config.yaml
arch: "preact_resnet"
model: "image classifier"
dataset: "microscope photos of single blood and bone marrow cells"
train_examples: 97085
image_size: 32
crop_scale_min: 0.7
horizontal_flip: true
translate: 0.12
rotation_deg: 5
targets: ["cell type"]
num_classes: 17
norm: "batchnorm"
hidden_act: "silu"
depths: [3, 3, 3]
kernel_size: 3
stem: "deep"
avg_pool_shortcut: true
widths: [96, 144, 208]
loss: "cross_entropy"
init: "torch_default"
residual_init: "zero_last"
optimizer: "soap"
beta2: 0.99
learning_rate: 0.0039
beta1: 0.9
shampoo_beta: 0.99
eps: 1e-08
precondition_frequency: 25
max_precond_dim: 1024
merge_dims: true
one_sided: true
adamw_lr_other_params: 0.0012
max_grad_norm: 1.0
cautious_weight_decay: true
max_steps: 10900
batch_size: 256
epochs: 28.7
lr_schedule: "wsd"
decay_fraction: 0.2
final_lr_fraction: 0
warmup_steps: 2180
weight_decay: 0.3
adamw_weight_decay_other_params: 0.05
Rows from block 5 of a small image classifier, named by matrix and row number. Rows with one number belong to one channel. Each number is 500 + 40 x the weight over its row's rms, rounded and kept within 0 to 999. All counts start at 0. Numbers have three digits each. After the name is the row's rms in percent of the matrix's.
After each channel's rows are labels from the 100 images, of 14848, where the channel reaches its highest value: "responds to" is what is common among them. Only what is clearly more common there than usual is listed. The data: microscope photos of single blood and bone marrow cells. In brackets: how many of the 100.
# convs0: first 3x3 conv (model.blocks.5.convs.0.weight, 144x144x3x3, each kernel summed), inputs 72-143
# convs1: second 3x3 conv (model.blocks.5.convs.1.weight, 144x144x3x3, transposed, each kernel summed), outputs 72-143

convs0.127 106:582481499499516488584554534449445482465604526510484530608494524496497415476496453451452454479478498566494521489526516554518461550538586469489496554483441622511599495514447468440460494455450577491451585500455471476495
convs1.127 098:545530495503505497478478521463528495495468491448508529485484463444474465505449545505510518490489512557493533481514483544538495583482439537526554517504481471444559417476542442494518461443569536513509506434409431564489
responds to: cell type: erythroblast (94)

convs0.87 093:500468489444560470536485540544414459501524447470504509489517410487450498476536484477463500468446535510474517504497507518497509450506547474483524543427497532484458526442508487489435551460536450439528482450471466526473
convs1.87 098:522550466477440488471485523460506488480430488450483536592498459538473492485439473475462497544463522560464505482531536506512423584509527458485495456481478480469537488478526450521522524508506451487551442547518453542470
responds to: smear: peripheral blood (82); cell type: lymphocyte (73)

convs0.12 106:426529601517567549516486481517482505498500463517452455519523484467475534498469476465422448495510531479485504539476505476550468456529566474517580492456487518523509532519469462531438535491473459489519447494471454566438
convs1.12 090:504583568490500447614473505462520486467474503534468510570476519525512527461507505529555489487493535479511416517546476547557519561447482502524466467489484482446479521479508545451502486376512509508439473512480484499478
responds to: cell type: segmented neutrophil (90)

convs0.29 087:506541476420483447472487492511453481507573478545471506460557544494508487490552496564480445616501458624591555536508442545477519442526541502508518464476483532550504444603462453501478528515477376452495543452486468497522
convs1.29 104:581468547483493419556447499452463554449415534493483493509527473501436508478438526520481541479428522476555497490518470536505486535435479466492499448470518496479526490451561521513508555522557458425470506536550437504456
responds to: cell type: proerythroblast (44)

convs0.97 104:476554513501512505487460528451457514429544463496445410505490465475482490436546462505506582492473449460512452505508597508515487496514510524465507495466511540424502484520539450480583466408523486554496497554457525428491
convs1.97 119:455540543489545475477493473484436480508509418508535485504482461512494461501532531471501545484459458504500463522539480477392511459504523503562509501491477577524483595470431511527488504503340441516558495587558608476459
responds to: cell type: promyelocyte (69)

convs0.24 102:505504505540579525441477519501538477499460434518505456438504485437497466591494429423558450493450531462464484420469452540468466519460504436483502598525500470570495497488576548507383503558475503465449489473456442452495
convs1.24 101:471479499461531486477568492514468526432504469476501547522496550499482488546511434512371486472488513534523467468390491530449476461500545394566492542530522496418475550489520489459455421465479443480438541538537594487471
responds to: cell type: band neutrophil (40)

convs0.22 122:475545504521504495438442450523522494566463404444473506492503497563430477465508494453525534507549440538489511447467505399576565468457487433496512444527479469566488492546491511499518548519488539491494493524509510501447
convs1.22 092:540493505484530453508452456511438538415467473630449543533454437490515451460497493524506478474498509555530485496454462479446470443481508475468447483476512477486520548459486488504536504528541571556459546491493440540473
responds to: cell type: promyelocyte (33)

convs0.132 102:470508490524495478457444486534540513531501505544420432496595487534468497469518503468478465549401453493507484453472465590456500446484504519480469508503457484480510507502512460466516420459457583448427463448491526511464
convs1.132 108:525509484460446601470539504456537465464529557530545441501459468466485518526471459441378458507529460484478560454558430468543515495443453471531525583456514447503524547472488447481451493517533504531522540452518531527455
responds to: cell type: eosinophil (86)

convs0.75 093:523494481587513442449470515480441521435506464586472542463488572554525462520542411458459470442489522481585484479453493495469532483473462551511531536451421507458478425545462471473584458488517508491481530477449538501549
convs1.75 111:430537537461548524459499480508479507486532473514559469466444513552518552457448488499506501546491552485526518517553541476613581509529481549554471531489487495532447420423504485522468501462464506594479447441553538493530
responds to: cell type: erythroblast (36)

convs0.4 091:512487489585550435454512482493464348482496468503493581535477502461548512492491480550560531550492465429435400472465493483485406493513460503558501562512481458437530521424536465428421464486468565563490443460554517480497
convs1.4 094:494540463513538561431461468518500437441448470585514466502435479577499387512566530521450505509528480622468512477431530484542429523476495507501442557512489503470512516457470436497566526496552473575564533450478532491484
responds to: cell type: erythroblast (50)

convs0.54 086:504441477473580509488475542559402547506600408498513560510491421455502495497517471486456464480463458538497514523493545487521483448438500480490554449496507534402447451481520462519561527500507513553472514489513489454601
convs1.54 094:483478515459433477447459421455478540531531421472471505538495442472501461450532488577456509524461452495447472511399534515455435543472495472545454510505475503433476491527474423530490471510469490512432527405475533490471
responds to: smear: peripheral blood (79); cell type: lymphocyte (56)

convs0.101 101:477467547490477515503516489460551565462517449443517562439486430445490493474464460494477536458472516488535485450529444513474704445434472522531480579537507490476496505488472482473485466506482549446506452467522437496544
convs1.101 096:446509499501464526409492502542487513483536485421485497502504439475518504550530508524515499521506480489515502488448509500511491456425504490523497473525505508400476510476499429480533457531483504586506506440457577501472
responds to: smear: peripheral blood (36); cell type: plasma cell (33)

convs0.110 081:558555492507410424462535516525467543425528587486481499505479451523434485477481521498468517519551550527461514522532509451538430442593516523527487509584455490508482507539473509460603545476516473579480454429517466454449
convs1.110 118:533569504510476419486496467441547553513444455532488536536499489467446540481462534474430538512447505446515454495497521433439487577453476498486522468452516432469483471488571501516509570544490476445535472553516466579461
responds to: cell type: proerythroblast (51)

convs0.106 100:568509432529522513477493529557452515413504487483487486517485501488512511478549442549499565491502469468474528515602447559434478442434473509410475508443418448466484527479479468562480528486494463464507438477485504463496
convs1.106 098:478565520525471497550474480471428513469551456474483492520457468451519470467561501462437472430518495512475550490540539561519447477480471483497495488431502465446536528498467424494426587513432493568500503487533496538454
responds to: cell type: metamyelocyte (26)

convs0.131 093:445472503440521549494516493453534524485420453470455499513496513524499552517449502446461413480478461442541436545485537412460518441495503418508482435455505445476468470533533516490514483520440422486508418472478493480496
convs1.131 101:496492537518531472569535484515536554548496482473542506481499491510478562509436459505547498526454469428509490523475444504452528482491534518434479492509553503462582489519431475510476489480520533511467442617544411460585
responds to: cell type: artefact (30)

convs0.68 127:509491455468513483553473526526569480473514485487486475497595505446492476510492531522693522542514459465475484548543619411531508473548484502537500515467526482553463436439513685472460482478541458502551508501507500491485
convs1.68 110:484495429487405498513491522460514499490478535478521493483491516496495493500475510493501547483509396507482493477492402482561573482497482497502526494493456471550497558475500585456464514533534518507481513481569679594496
responds to: cell type: eosinophil (88); smear: peripheral blood (38)

convs0.52 095:470467477527432496470431498457526527476522474535434597513501435532515475501503463504491495483585475482464492443448446513484408469563457550474494507482543439480461469499515530493408540471466407544501560505462628479450
convs1.52 106:477500466453531526467534474471518523517534558487539469457419483541471483477466466519404530531533474478465532509517500479571587497481540539516517501494528444545488490496484557533450470496496493508515498491537694556438
responds to: cell type: eosinophil (91)

convs0.34 115:553433495525513534480477447514531491487464514456444564491414440552507544420519453473466509542507484542491489513486422550426513572499477484449483487472497533463484526495461471501576544550498520467489522506467454507522
convs1.34 091:491520493525501574577488494433495471492487498504435552466519519515522564505490530467478468533541502584449485471493481524470476459485402567455479576489458502447513475487480415515487415523560577555472577474460474519493
responds to: cell type: promyelocyte (26)

convs0.98 106:552439471542455470472460520488495438440477473496455541590480505505456521409512446510558406538466435470504467458490515550465474472517501489504533505410468513430494486457562471482519491494461470531445497503451437513513
convs1.98 090:459515487486489627529471439499509466485491507532468521492494460518568497468463482515423459512527463572422499484516508505460480500472443514503512554480539472442475507542512407522499468509573519479448531466466436486445
responds to: cell type: band neutrophil (25)

convs0.102 085:506457499528479403473470473512480498546451540453485504503435448524526453413483434462465440532441495510494496548472546512480504486528466496455458452411447492463510488518541483438486494459486499448498485499464552487528
convs1.102 117:532481507529506524448460447521518479543491551537442454469480528523417476486513524493533467493399431537509539465537540476463560520519520481497534536442529434486510573475450570532468509517487491511446442555495521514429
responds to: cell type: band neutrophil (32)

convs0.63 102:439502506522499411539459447493450461478485468531500511414528496514559497482520501487554514433550459504466492376481486510505475469540482578492413476478471427502484466545499454533512490474526441491530490496467475457385
convs1.63 105:481459519481477511493486461498469477499523470483466496387523519501544475455592525495466534434591471549510521434570485512428466508457552541448442465522459553413523476474499466463509581458444548452503521518517468476499
responds to: cell type: myelocyte (28); cell type: promyelocyte (28)

convs0.44 103:447491582474599503481467444481442457494429502454499499490511460527539514465480444515484439499447460381543527503533499484506473457493603534416573527457419507492533470554546497466526436458468486438534441550530464447435
convs1.44 092:543505520514523501587505514520459515492502504498439456573574573466413473505483485500483518492492490460627491430480414552449502449380546499463577487486514540503490517541510516466479517492534490458487444537432454534479
responds to: cell type: segmented neutrophil (42)

convs0.112 102:483467510547495514475483539606533516456518423518473511513432470485448479489481513543460484513472488472528462528518507509558445522489513545466513422473454533490570514494462501508535482470482511471538491422442505587408
convs1.112 092:542496535524476463515445464538539469478481451515445519561452460488524460463479511522499459445534509487545502457515460470563475537493510488452491484448585486442556482465516507470515497440572524522459497478498422589452
responds to: cell type: segmented neutrophil (70); smear: peripheral blood (41)

convs0.14 105:469469518512480461535503455550538436438449469426512449449519466551509575478549489459480527533410498529521515472471452536464466554479505476564460590620505495570501488528452476484533491557498544400523470432463496500478
convs1.14 122:490527435536510533503495475539540410477488547543499541523498448477485598508631498435508434520507492521423458518437431501480501507464469549480556498488504520494497436467524437440494475548496588492522554527434549470514
responds to: smear: peripheral blood (39); cell type: platelet (34)

convs0.99 101:530484494452507416428523364498452481575496487497494390466527517514479496431472460447509438502426473542502494511472503401497452434505510531485495520553488471500483492463520453486497474510508490550470487429524496508512
convs1.99 106:423486535471474496480496450461485527392529621562528488430513456527511467500443490470455482498479514512494518503549502505508440526484455477541486533466452469512469487537504425501521497489493474455439507487483470520488
responds to: smear: peripheral blood (38)

convs0.9 081:467468492531446556496505494520412530524604452487534575478477482414479483424559467476598543553469486520479459488445501503445526483504473514536531505465512481478505489493526510487462555511492475517484465565495481504438
convs1.9 107:544437396544450516516489534487552493450574479481507486523481492508462544473506451497397486506598419484460427432524458557504499476522534493519585567535545482553470494510486572516477466551498504467458507520563481444485
responds to: cell type: eosinophil (80)

convs0.143 104:472480464511452607492499507498437557507533538454503637450470459445469476482473443477544472474494470527406515497431505555506474459511498509533535584440467466511511509468422507484476516487439562507475491474491504509497
convs1.143 108:488490519427477499505463490493552500456517569425494454513451497524495488468573480439390488481541497553449535489493458528574555495463505481569600523521535454540476473500464492512455439508551477496474557485457581528463
responds to: cell type: eosinophil (91)

convs0.69 092:519459506505476461481468573485471496456521439555506576520498489509525458555485475512350457519493444532473481465534449502406469532558514491461483437452482513527518484430518491511504491497513489473550515497499504474441
convs1.69 091:481513486509545521471470472482464501519557488457476549469508497481515481535486494478391442537518463536471441474459442574455439478502476463487446516457464467403565521516511414495458543491480551505468518470515464525437
responds to: cell type: promyelocyte (38)

convs0.39 103:527515460514550513521438486471483482479514408487513435472528460495516556516497471512531510448465457561489516501480485497468543489505505534501521487469534475530464471478523502503464466463451552499529478455532658492452
convs1.39 104:513548550467573486520522489525528428465460500476473539494497483481461522494507460523483489524456553458405450477542478526416548447416536493469531440472588483496500594444449496539465520536511604471536507547534426520488
responds to: cell type: proerythroblast (32); cell type: plasma cell (31)

convs0.129 088:466561516447470511514487516473504455431599523508465525512475487503537448452501557482517487462479530421463514521558459424472425504593499475495478530429553387471477507430492476439437488521467423502492535498533510489553
convs1.129 092:521584517522424433477475416424520520485501513479480536518507483440475535494483538496459544485479494472464455463478496492457496572440489490524469503452561417478538468467540502517490532554529504424451465543482467530485
responds to: cell type: proerythroblast (33)