A small image classifier, trained from scratch.
Model: 3.89M parameters, 32-pixel images, arch preact_resnet, norm batchnorm, activation silu, depths [3, 3, 3], widths [96, 144, 208].
Training: 10900 steps, held-out accuracy 86%.
Data: 97085 training examples, 28.7 epochs.
Rows from block 4 of a small image classifier, named by matrix and row number. Rows with one number belong to one channel. Each number is 128 + 32 x the weight over its row's rms, rounded and kept within 0 to 255. All counts start at 0. Numbers have three digits each.
After each channel's rows are labels from the 100 images, of 14848, where the channel reaches its highest value: "top examples" is what is common among them. Only what is clearly more common there than usual is listed. The data: microscope photos of single blood and bone marrow cells. In brackets: how many of the 100.
# convs0: first 3x3 conv (model.blocks.4.convs.0.weight, 144x144x3x3, each kernel summed), inputs 0-143
# convs1: second 3x3 conv (model.blocks.4.convs.1.weight, 144x144x3x3, transposed, each kernel summed), outputs 0-143

convs0.1:142110108170161122082143067089126060149139098078150098127169079126076201170171098098173094140100174138127120177130117134066103081116103134123126118090136160114108103134134177152133095163162087123073127151055177127084093112121080139140146145148096055166094138123122134209108091146117100153133101101118082127127137121162189097174117084162130152126099122111120145156113100118175125113160121091125102128136121115216115201073102113142144
convs1.1:122102097115121102177115125158101070051112098090149130136100070050112095132124114105159101119101123142108139078112040137082122126105142110098096142118128127124130127131145170098167105144151098138053161115086110117108080145126087139124095150085125159104147051099111160076096090160120118082145169172106121165078161114173148153116065078117135106160122088144182090054168148193123175117076128081127187151168149154118139119109128115136119
top examples: cell type: erythroblast (44)

convs0.56:133193142111206096157150089159123117129156145112112109111114045084136101117094166112122112072139104116102122147122145088142146130141111112173124088133186126096153169117056122148178148113133091135144098102093114123144083142116112170083083115158108184118114088148137088103123223154086201157118108216125167096169151129120148126144164148118108120104212118122165068071119119099098081096169169116143106144119174134122133116122093070132124
convs1.56:105111175168133112096131088093131138113149119084160128132163089119132145071080052118094120078071132157097079095121145171146108126136094141133066128140119096164241116104127139112104144131133150146130128123105160164160120148074138091128104158136088255114102104155120131112100137153146128099154097143113051130070144096104092128082128118104161134133075128131101098144115175116157162120129108206110100114143137154118134118144173210164100
top examples: cell type: eosinophil (85)

convs0.5:045131132066132159123118112123092114159120129114139111137117076117105157109169152135142112129096068107151119098078132071099119093194127119096128151143121149130114121084126174138148180075125125123078095074149101126112141152125116139101153074086130111082164094063142138100111107155126160124113102101121084136109162092233057141073096114098163146064144122186131116238107100156154136133171098121103118134119090128161123111140122105114052
convs1.5:189071116095090145116097094104144092201107122091144095142070068093088103143115147132079149173113117120123151116151073098134087158101133071109167100131128129119119159180153089115127090140152138172079133074079092111156062117143065094113153117145105121097142149100117141116097089083109139075052135142168160197083116054137127171095176166163127093149117150095143106084084149133094148144091103092076116152107116116097101142099140123103109
top examples: cell type: erythroblast (54)

convs0.65:094125109085182117187111114089098139084137108117153129085074129092170151074136110147152169117196201136108138147125171062061081142149168138093173209144115108111076096096151112137098176103064116057098126090148130098109102111085130116099124100078096097159116161165129091143160144114117161154081101123118143121116104128114072110120121115120122130144132129151082184120087097179091117115146115092166109095147176123091069168158094141086152
convs1.65:110077119143117147157084139091147105172108095110109159128085094128109143049107124185059175153122117167111120105115136155148097141176117161137108070141115134091145198115153111159151091127091173156137122095113138126170158094122114058160185110100121086130126076129143130160093174089126124118125170133097137132093112142151105177191156176111118079116094098189103093128140092164153104081092061096117132210104098094057095101148134127089167
top examples: cell type: erythroblast (43)

convs0.113:105096145117211127118133095106179140126126120194081105117156078150151107161086152119091154087126113119081068172065072151129111140079121136135103154085181122135131095098166126104127107117105140123118122127111075163093104106147120191054133117095049124081124103121104149159180146144082120130136145134170073113100180157112131092131092128118116060186187122117164150112173174168150136117124194111106171084094137110172106113116068128100137
convs1.113:170165196149123121156167070107078147133107141152105125086104131107088099074099066117105112104119174112184070151130221098061125127099143120150069077141115127085105106091125152136092072168134178119158069103157108075148124163081107070087085161112139156108108116094098105113111163082132110114093186172123129136147118106115115114115137147099146140119093138114137062110173144168153047131101043123136152130132121162135128129128124149158117
top examples: cell type: promyelocyte (28)

convs0.15:131122106085160142098133064119137143135069097108118098097105089145109129162145191117080120092095084118173049077159095091152100062108122081093155170131127111125071151074061135052128118140142128135109168120152116069088101091115151127075155103126112086091079145062157177101076126137146131164113121102165086136172087110104123094153116120112104199144154156144132167125108112085104144112167121090092100091102089132088149130133125113108066
convs1.15:168097051095116101100111155086124137125135172089191067108171135080150055130128090104098093143128126155130086100149089146200115136127103093166111140121141125134157151126132152113059087139101163138152140152085103082148141081151142117104134076139075156111123110088118151130061165110133100163092120148123114169115069054159128140119138071089110087110119154073089125066127121136070147112124126114142102142081100122141111057183132095053134
top examples: cell type: promyelocyte (31)

convs0.23:160124134140147130133137161121075108131159125123123163100206138129147139083148094087112153084130171135235105158135128150172130089173195113123168170164097072100140195099114138165087138174141116120120123118125052127092116078180100063140077093142094139193116115164162134101152130160153135138115099167107131069102131117115156089105144161114152062155105169177108133161098136206081169171162121095119122137115144152152129142130159114171140
convs1.23:132054120127125123092120097123133094123161112045126140114097046119113117103100080141083113135098124110131089104123129146158135116107116119125082117158107079129133141122117061086168088115118120179136115108108086081133091132146159097096134118162083114102122128113108050130128123073099087091126075171142147109116113115116097110080107074153176109168111126122014107075113088141070180092055113136070123071102140159144082104137093092118146
top examples: cell type: promyelocyte (42)

convs0.27:059107144113089064039119111091134181075100124158084085146158140116142120157090120095108116112184120104114139255124132106116124156095105130106130113144128117120180197113163128175172152120115095139123087094106134153084112149096158185135099119075106088149152164126139110145168179110129106138110155139073156151104102126124079116137144184156129076120127159135121112112161101117128123161105111169130148069118121140091070079098090133124099
convs1.27:146145129195107124096119075105139147113187145125121146089145107191105076086078122136132111143078146132158096062169121089125103044175170154093093101138130153088155085103153115158078179140099126176103148130139144140146141151079141068188132129145109223135113171127076143110124139126088124134134096129116082118119143100121106144097156118143130189115085108123128158164101163139153147110141120184142102142112134224114164143086211134172146
top examples: cell type: eosinophil (76)

convs0.42:060138093068111124127100183140136112095105074127127094173176101146127076121098110130147121073145128076178144166142138095111108116175090132130101034164087127097115200128151074121097097131143148105129146118132150095129133128148127078114090162120082182121151081072108037065123171128126094103120107095110125125058088154087100133126137092083112107108123147135088058106207108102138127114131143140160081146139112118115109102117107096134071
convs1.42:070140103197147093121156112126127186108161088118098133175102124107161114059148167141118082141107120171136090081119119148123138130148149166095137169130129143204122121130069108156198093161122096097144051159124132100172118109125140106086162142076101178167083148135128116100054174174127148114157141153106080156109161113120116145064094073120130156081119091096111091132136224130101174139104065105138128146124146104116115146137180162130161
top examples: cell type: promyelocyte (27)

convs0.51:102113114137132089140182112123134101127120118145109120119131135079134115087163102114180140124177108157157145102133131148134081039121117076122066111151154115118104143085159140120128220084119119083125101136148143104127088076082089118151131215114172086159121160175086111128157096175078082113144142118159172149204167123115113106179097165121120123146145099147103170121092059130127086110143089058075112108092163075090119140138099102120067
convs1.51:101098117153128106123103158101158116127118185114142110118165122164079156035180122123097069140075124134069128079122073098108123115173129145203121083138187083112074125108181128101108164137116129125104132199132133122118178124054138079168212097140100176102105097135088157147160099115129113105148133135113114116115113108100077182157124081112138074093122124129153150162130156134153176163152098204117087133128101117158137114105193130146159
top examples: cell type: eosinophil (71)

convs0.122:093198110086081086137139087097091111114128105140092084139083116152110098128100117136079178120154081083125089095112144140105096124073184158121135164092160112156083118068099156095131134119126132097118135114116090087066102128133172086072125118090104144066075130077178096099080131049125129113119081108101115092080107113123111129089120084114060096170142122119093135118159147151105140103058162133124137079131188113070117128153118070099102
convs1.122:095131167159154111142136162086127160136125121139137146152162101068163099070206134194102209225123132131136177122116133095126094078128164111110136216099139113109130150100132081114083188108137150134112132093132189089125129116079144116111173139120056112118105133105148117115133119098179132135141199141113094124141125158130121133129131114145096087126173144122110022163186129134126088081126157098128168100099115144104094156131090186095115
top examples: cell type: eosinophil (39)

convs0.141:126155116051119100176091146119049170147101099174096118098098113135105107144130082146126167103099094116121098113123161124090059153137171159146163073071162144103104104103120161093155084092125132124115108078097091099089111088159066143146129109105075113155099090144119076105097109115134134076071130106077126128126091102084104142122124099094119168124088105092099100118126138158042137111120164083123196134136173177080168126133063174108156
convs1.141:114108126135143115128189102104089184162169179150111187158148148110126118076110146169132200133149168104122156107051106125098127135139124099139142092165151112117158150095122088143105132145161136188117148108134150133134221109162133074129136109116065128133098115148111116098213150096177147119120159152111118102167101151160124161119226120094079134102202131119100097171147075128131165078106142092161106127065081143136088110094094119075134
top examples: cell type: erythroblast (62)

convs0.25:131085142132158086113095092176112146145101157126146091068087141090172124095079100106118200068094094142136090095153139064072098154097105114104151163092127125095152115140108180075083131105092143122109104102079113161115142099091129112098123065116195078054117145048117226130119108155150176160097149150147148154154097105104105126122132094149145101102143120118148127127074166106132103131101146101073070127141134153090119088129167100096106
convs1.25:112129135129161119122162062090123074156065175128142158090103171105072106133128141086132137165096125123113127142188115104165104112138137126106063144140068112119125168151142149150044146112154128185085205074125160092135142113097124082114100134145155140122117114106185122082141108149180083121093162128152125135157094114148062115121158172134145122161152139096170091078138151133183109138113164157131203147125069077125071066125136198123092
top examples: cell type: erythroblast (39)

convs0.31:099116147102090240174155156132117129125132163115086113168129099129064122149080079117156117118132192141139141108059080096132115154120138120131113121098138101120097206117097068083160116124118139175070103119069083112113145129131141147120136041105145127102145130095071128111119143076143102117181131096096200131086155162114085146081161110127111131113096129093127124133148119118230134111102133112173088127129125102142078182123087107104091
convs1.31:112152173121143107127167150087120163090086089105128164110101091167138124158086115122186145072118144125067115139136133130102155103118103120115125121063111143166124134189122094130252123072166077101091124191117121084148132092065078106101110154078164126133114085147149110145098097100090124110181074088069137110126138143128091098097095133107153147133159101123132178158135121142114084156138096116131067122172199134179114121174158143173102
top examples: cell type: eosinophil (30); cell type: band neutrophil (30)

convs0.54:136123130105150152082192094078116150195101138100104105102099136083119091192127103107124156144172113118102195147087099097151107115116153095097125083102112107115144135126035141144182134118060117122120120071092134131107115163126112143146093151140084122112111140085122124123122163121116116131192084145058144128069156115121092025086069186152121142143139122098155132206114126088148133127121134086100104099127116155129118187181123097057105
convs1.54:136136167140114166093122117086097119142195103142145084136143142108153096162111170141162100160126173128075211152094098116172160098070082137126119138109127120142095124107114111096145087098134120094057109165169155109158111170153079113101083151200112091142108160083109154172136132141117109111127162156132131166116139188125173088114064164106074154144153135051159096118202134121078113146070132136164082101110174118102163157152106166063144
top examples: cell type: promyelocyte (32)

convs0.101:110130098118126141118142129066129146138102079152129086106115073149080097162150087088114119129092130067137088140102125078108094045120065130126122181090094117169087152150132090073104099103086139092082153144134093060099136129118082091128167159128106057101106079138098137166086127044094096129101127131113159122153087098077054127139090106092103112058181119122163163129096106097121153113120104131092142175110135106124137109158112103082083
convs1.101:133140139189113110091129169105132126127134157118168117094172125140113177051178149157140084139096140159117140096097105138131120078131166150187109132133134088092067109088120131125140221160102109108090180166129166138111140107056098109160157086126094213174094110184114134141112051159158107123159117099138105145144114095139113188128138099121128128098153130201137132184112144084183157183148132188109097129136107142136167113159167157088171
top examples: cell type: eosinophil (90)

convs0.117:140140079112166189129152137152097140088117156176139132134075191133131146136119194205114105138134102109052195121159072085144140123105154125124099160131166186038095096132139178118122168114132104093103105112174125162138121138106103131121167127113118176118133188160135121138132121144119141111155156066138133172133150155135066048153117106077144133109143068089176086162136108086101127142125124196109120158077169063133106171135116155152139
convs1.117:116125117099112160149110145116117115162156141099094139089098161114134100071115081103141095159115138118132043093100143100154097090101125132119099061120134084068129108085138116093160159182112161115218122099077100104149117114092125075104181103167184181065088116095110106135128118082093110100156108181129165122123117111123161137111155156112186089098087085115138091043107125152166055069121108151113092143108091114129114136135140164185092
top examples: cell type: eosinophil (37)

convs0.97:074169091152210123142112110058122094113126142168097123176101078134095054080078136152098145108142122058127105114149155124107133180130104066120147113125108117107130152118167099135144164155105053091149151051121111154110047114133144154144147122098112116122151157162122066070092118132093125068133167110109154167109098118103096102085115146170094098132048111140157129141148118111126157124131124091166132098104129104130070081211132111128105
convs1.97:120111145174121159151124087061141212087147137074130103124096138122118099119117174103133116150078126057135124133157108106116154144158094083167055124124171133161107124111166118121151114155138093122131128155132090117101140160151142136152151108105161133122133123102114125080094165113134100140147194163132062174148105121151113098105100112132092131133171174101178157141122115131071133144131043118149128079123083152138113154243196018110143
top examples: cell type: promyelocyte (33)

convs0.76:139132131142164064124114091103137227153137130143118129132101155193146084138089128145080125108142049148154073174161152118114082102127139117140170138157133139110156122119122139119113154085191147090096084067158141131126150150101087182094154159114160156081063140169122143109179111117119097084140122132127087099184088092074110106168123104139085154110145141152094076210072122162118154171104123161062140134099114127063166107167123108144132
convs1.76:129088161081099135077119153151134078219108118072099180134094157172081104182108082125121112111146113133119149117080119119163118129148111127114131096175104100119138154123127112105152179124168133186059117080150103093193125102121097083105147175121093099106117137198126060112164132121144141065088120143122195096109105090165040137114151140157155091144169162133089085073094104125114177126103111069134144158117129110173110105102102152112140
top examples: cell type: erythroblast (43)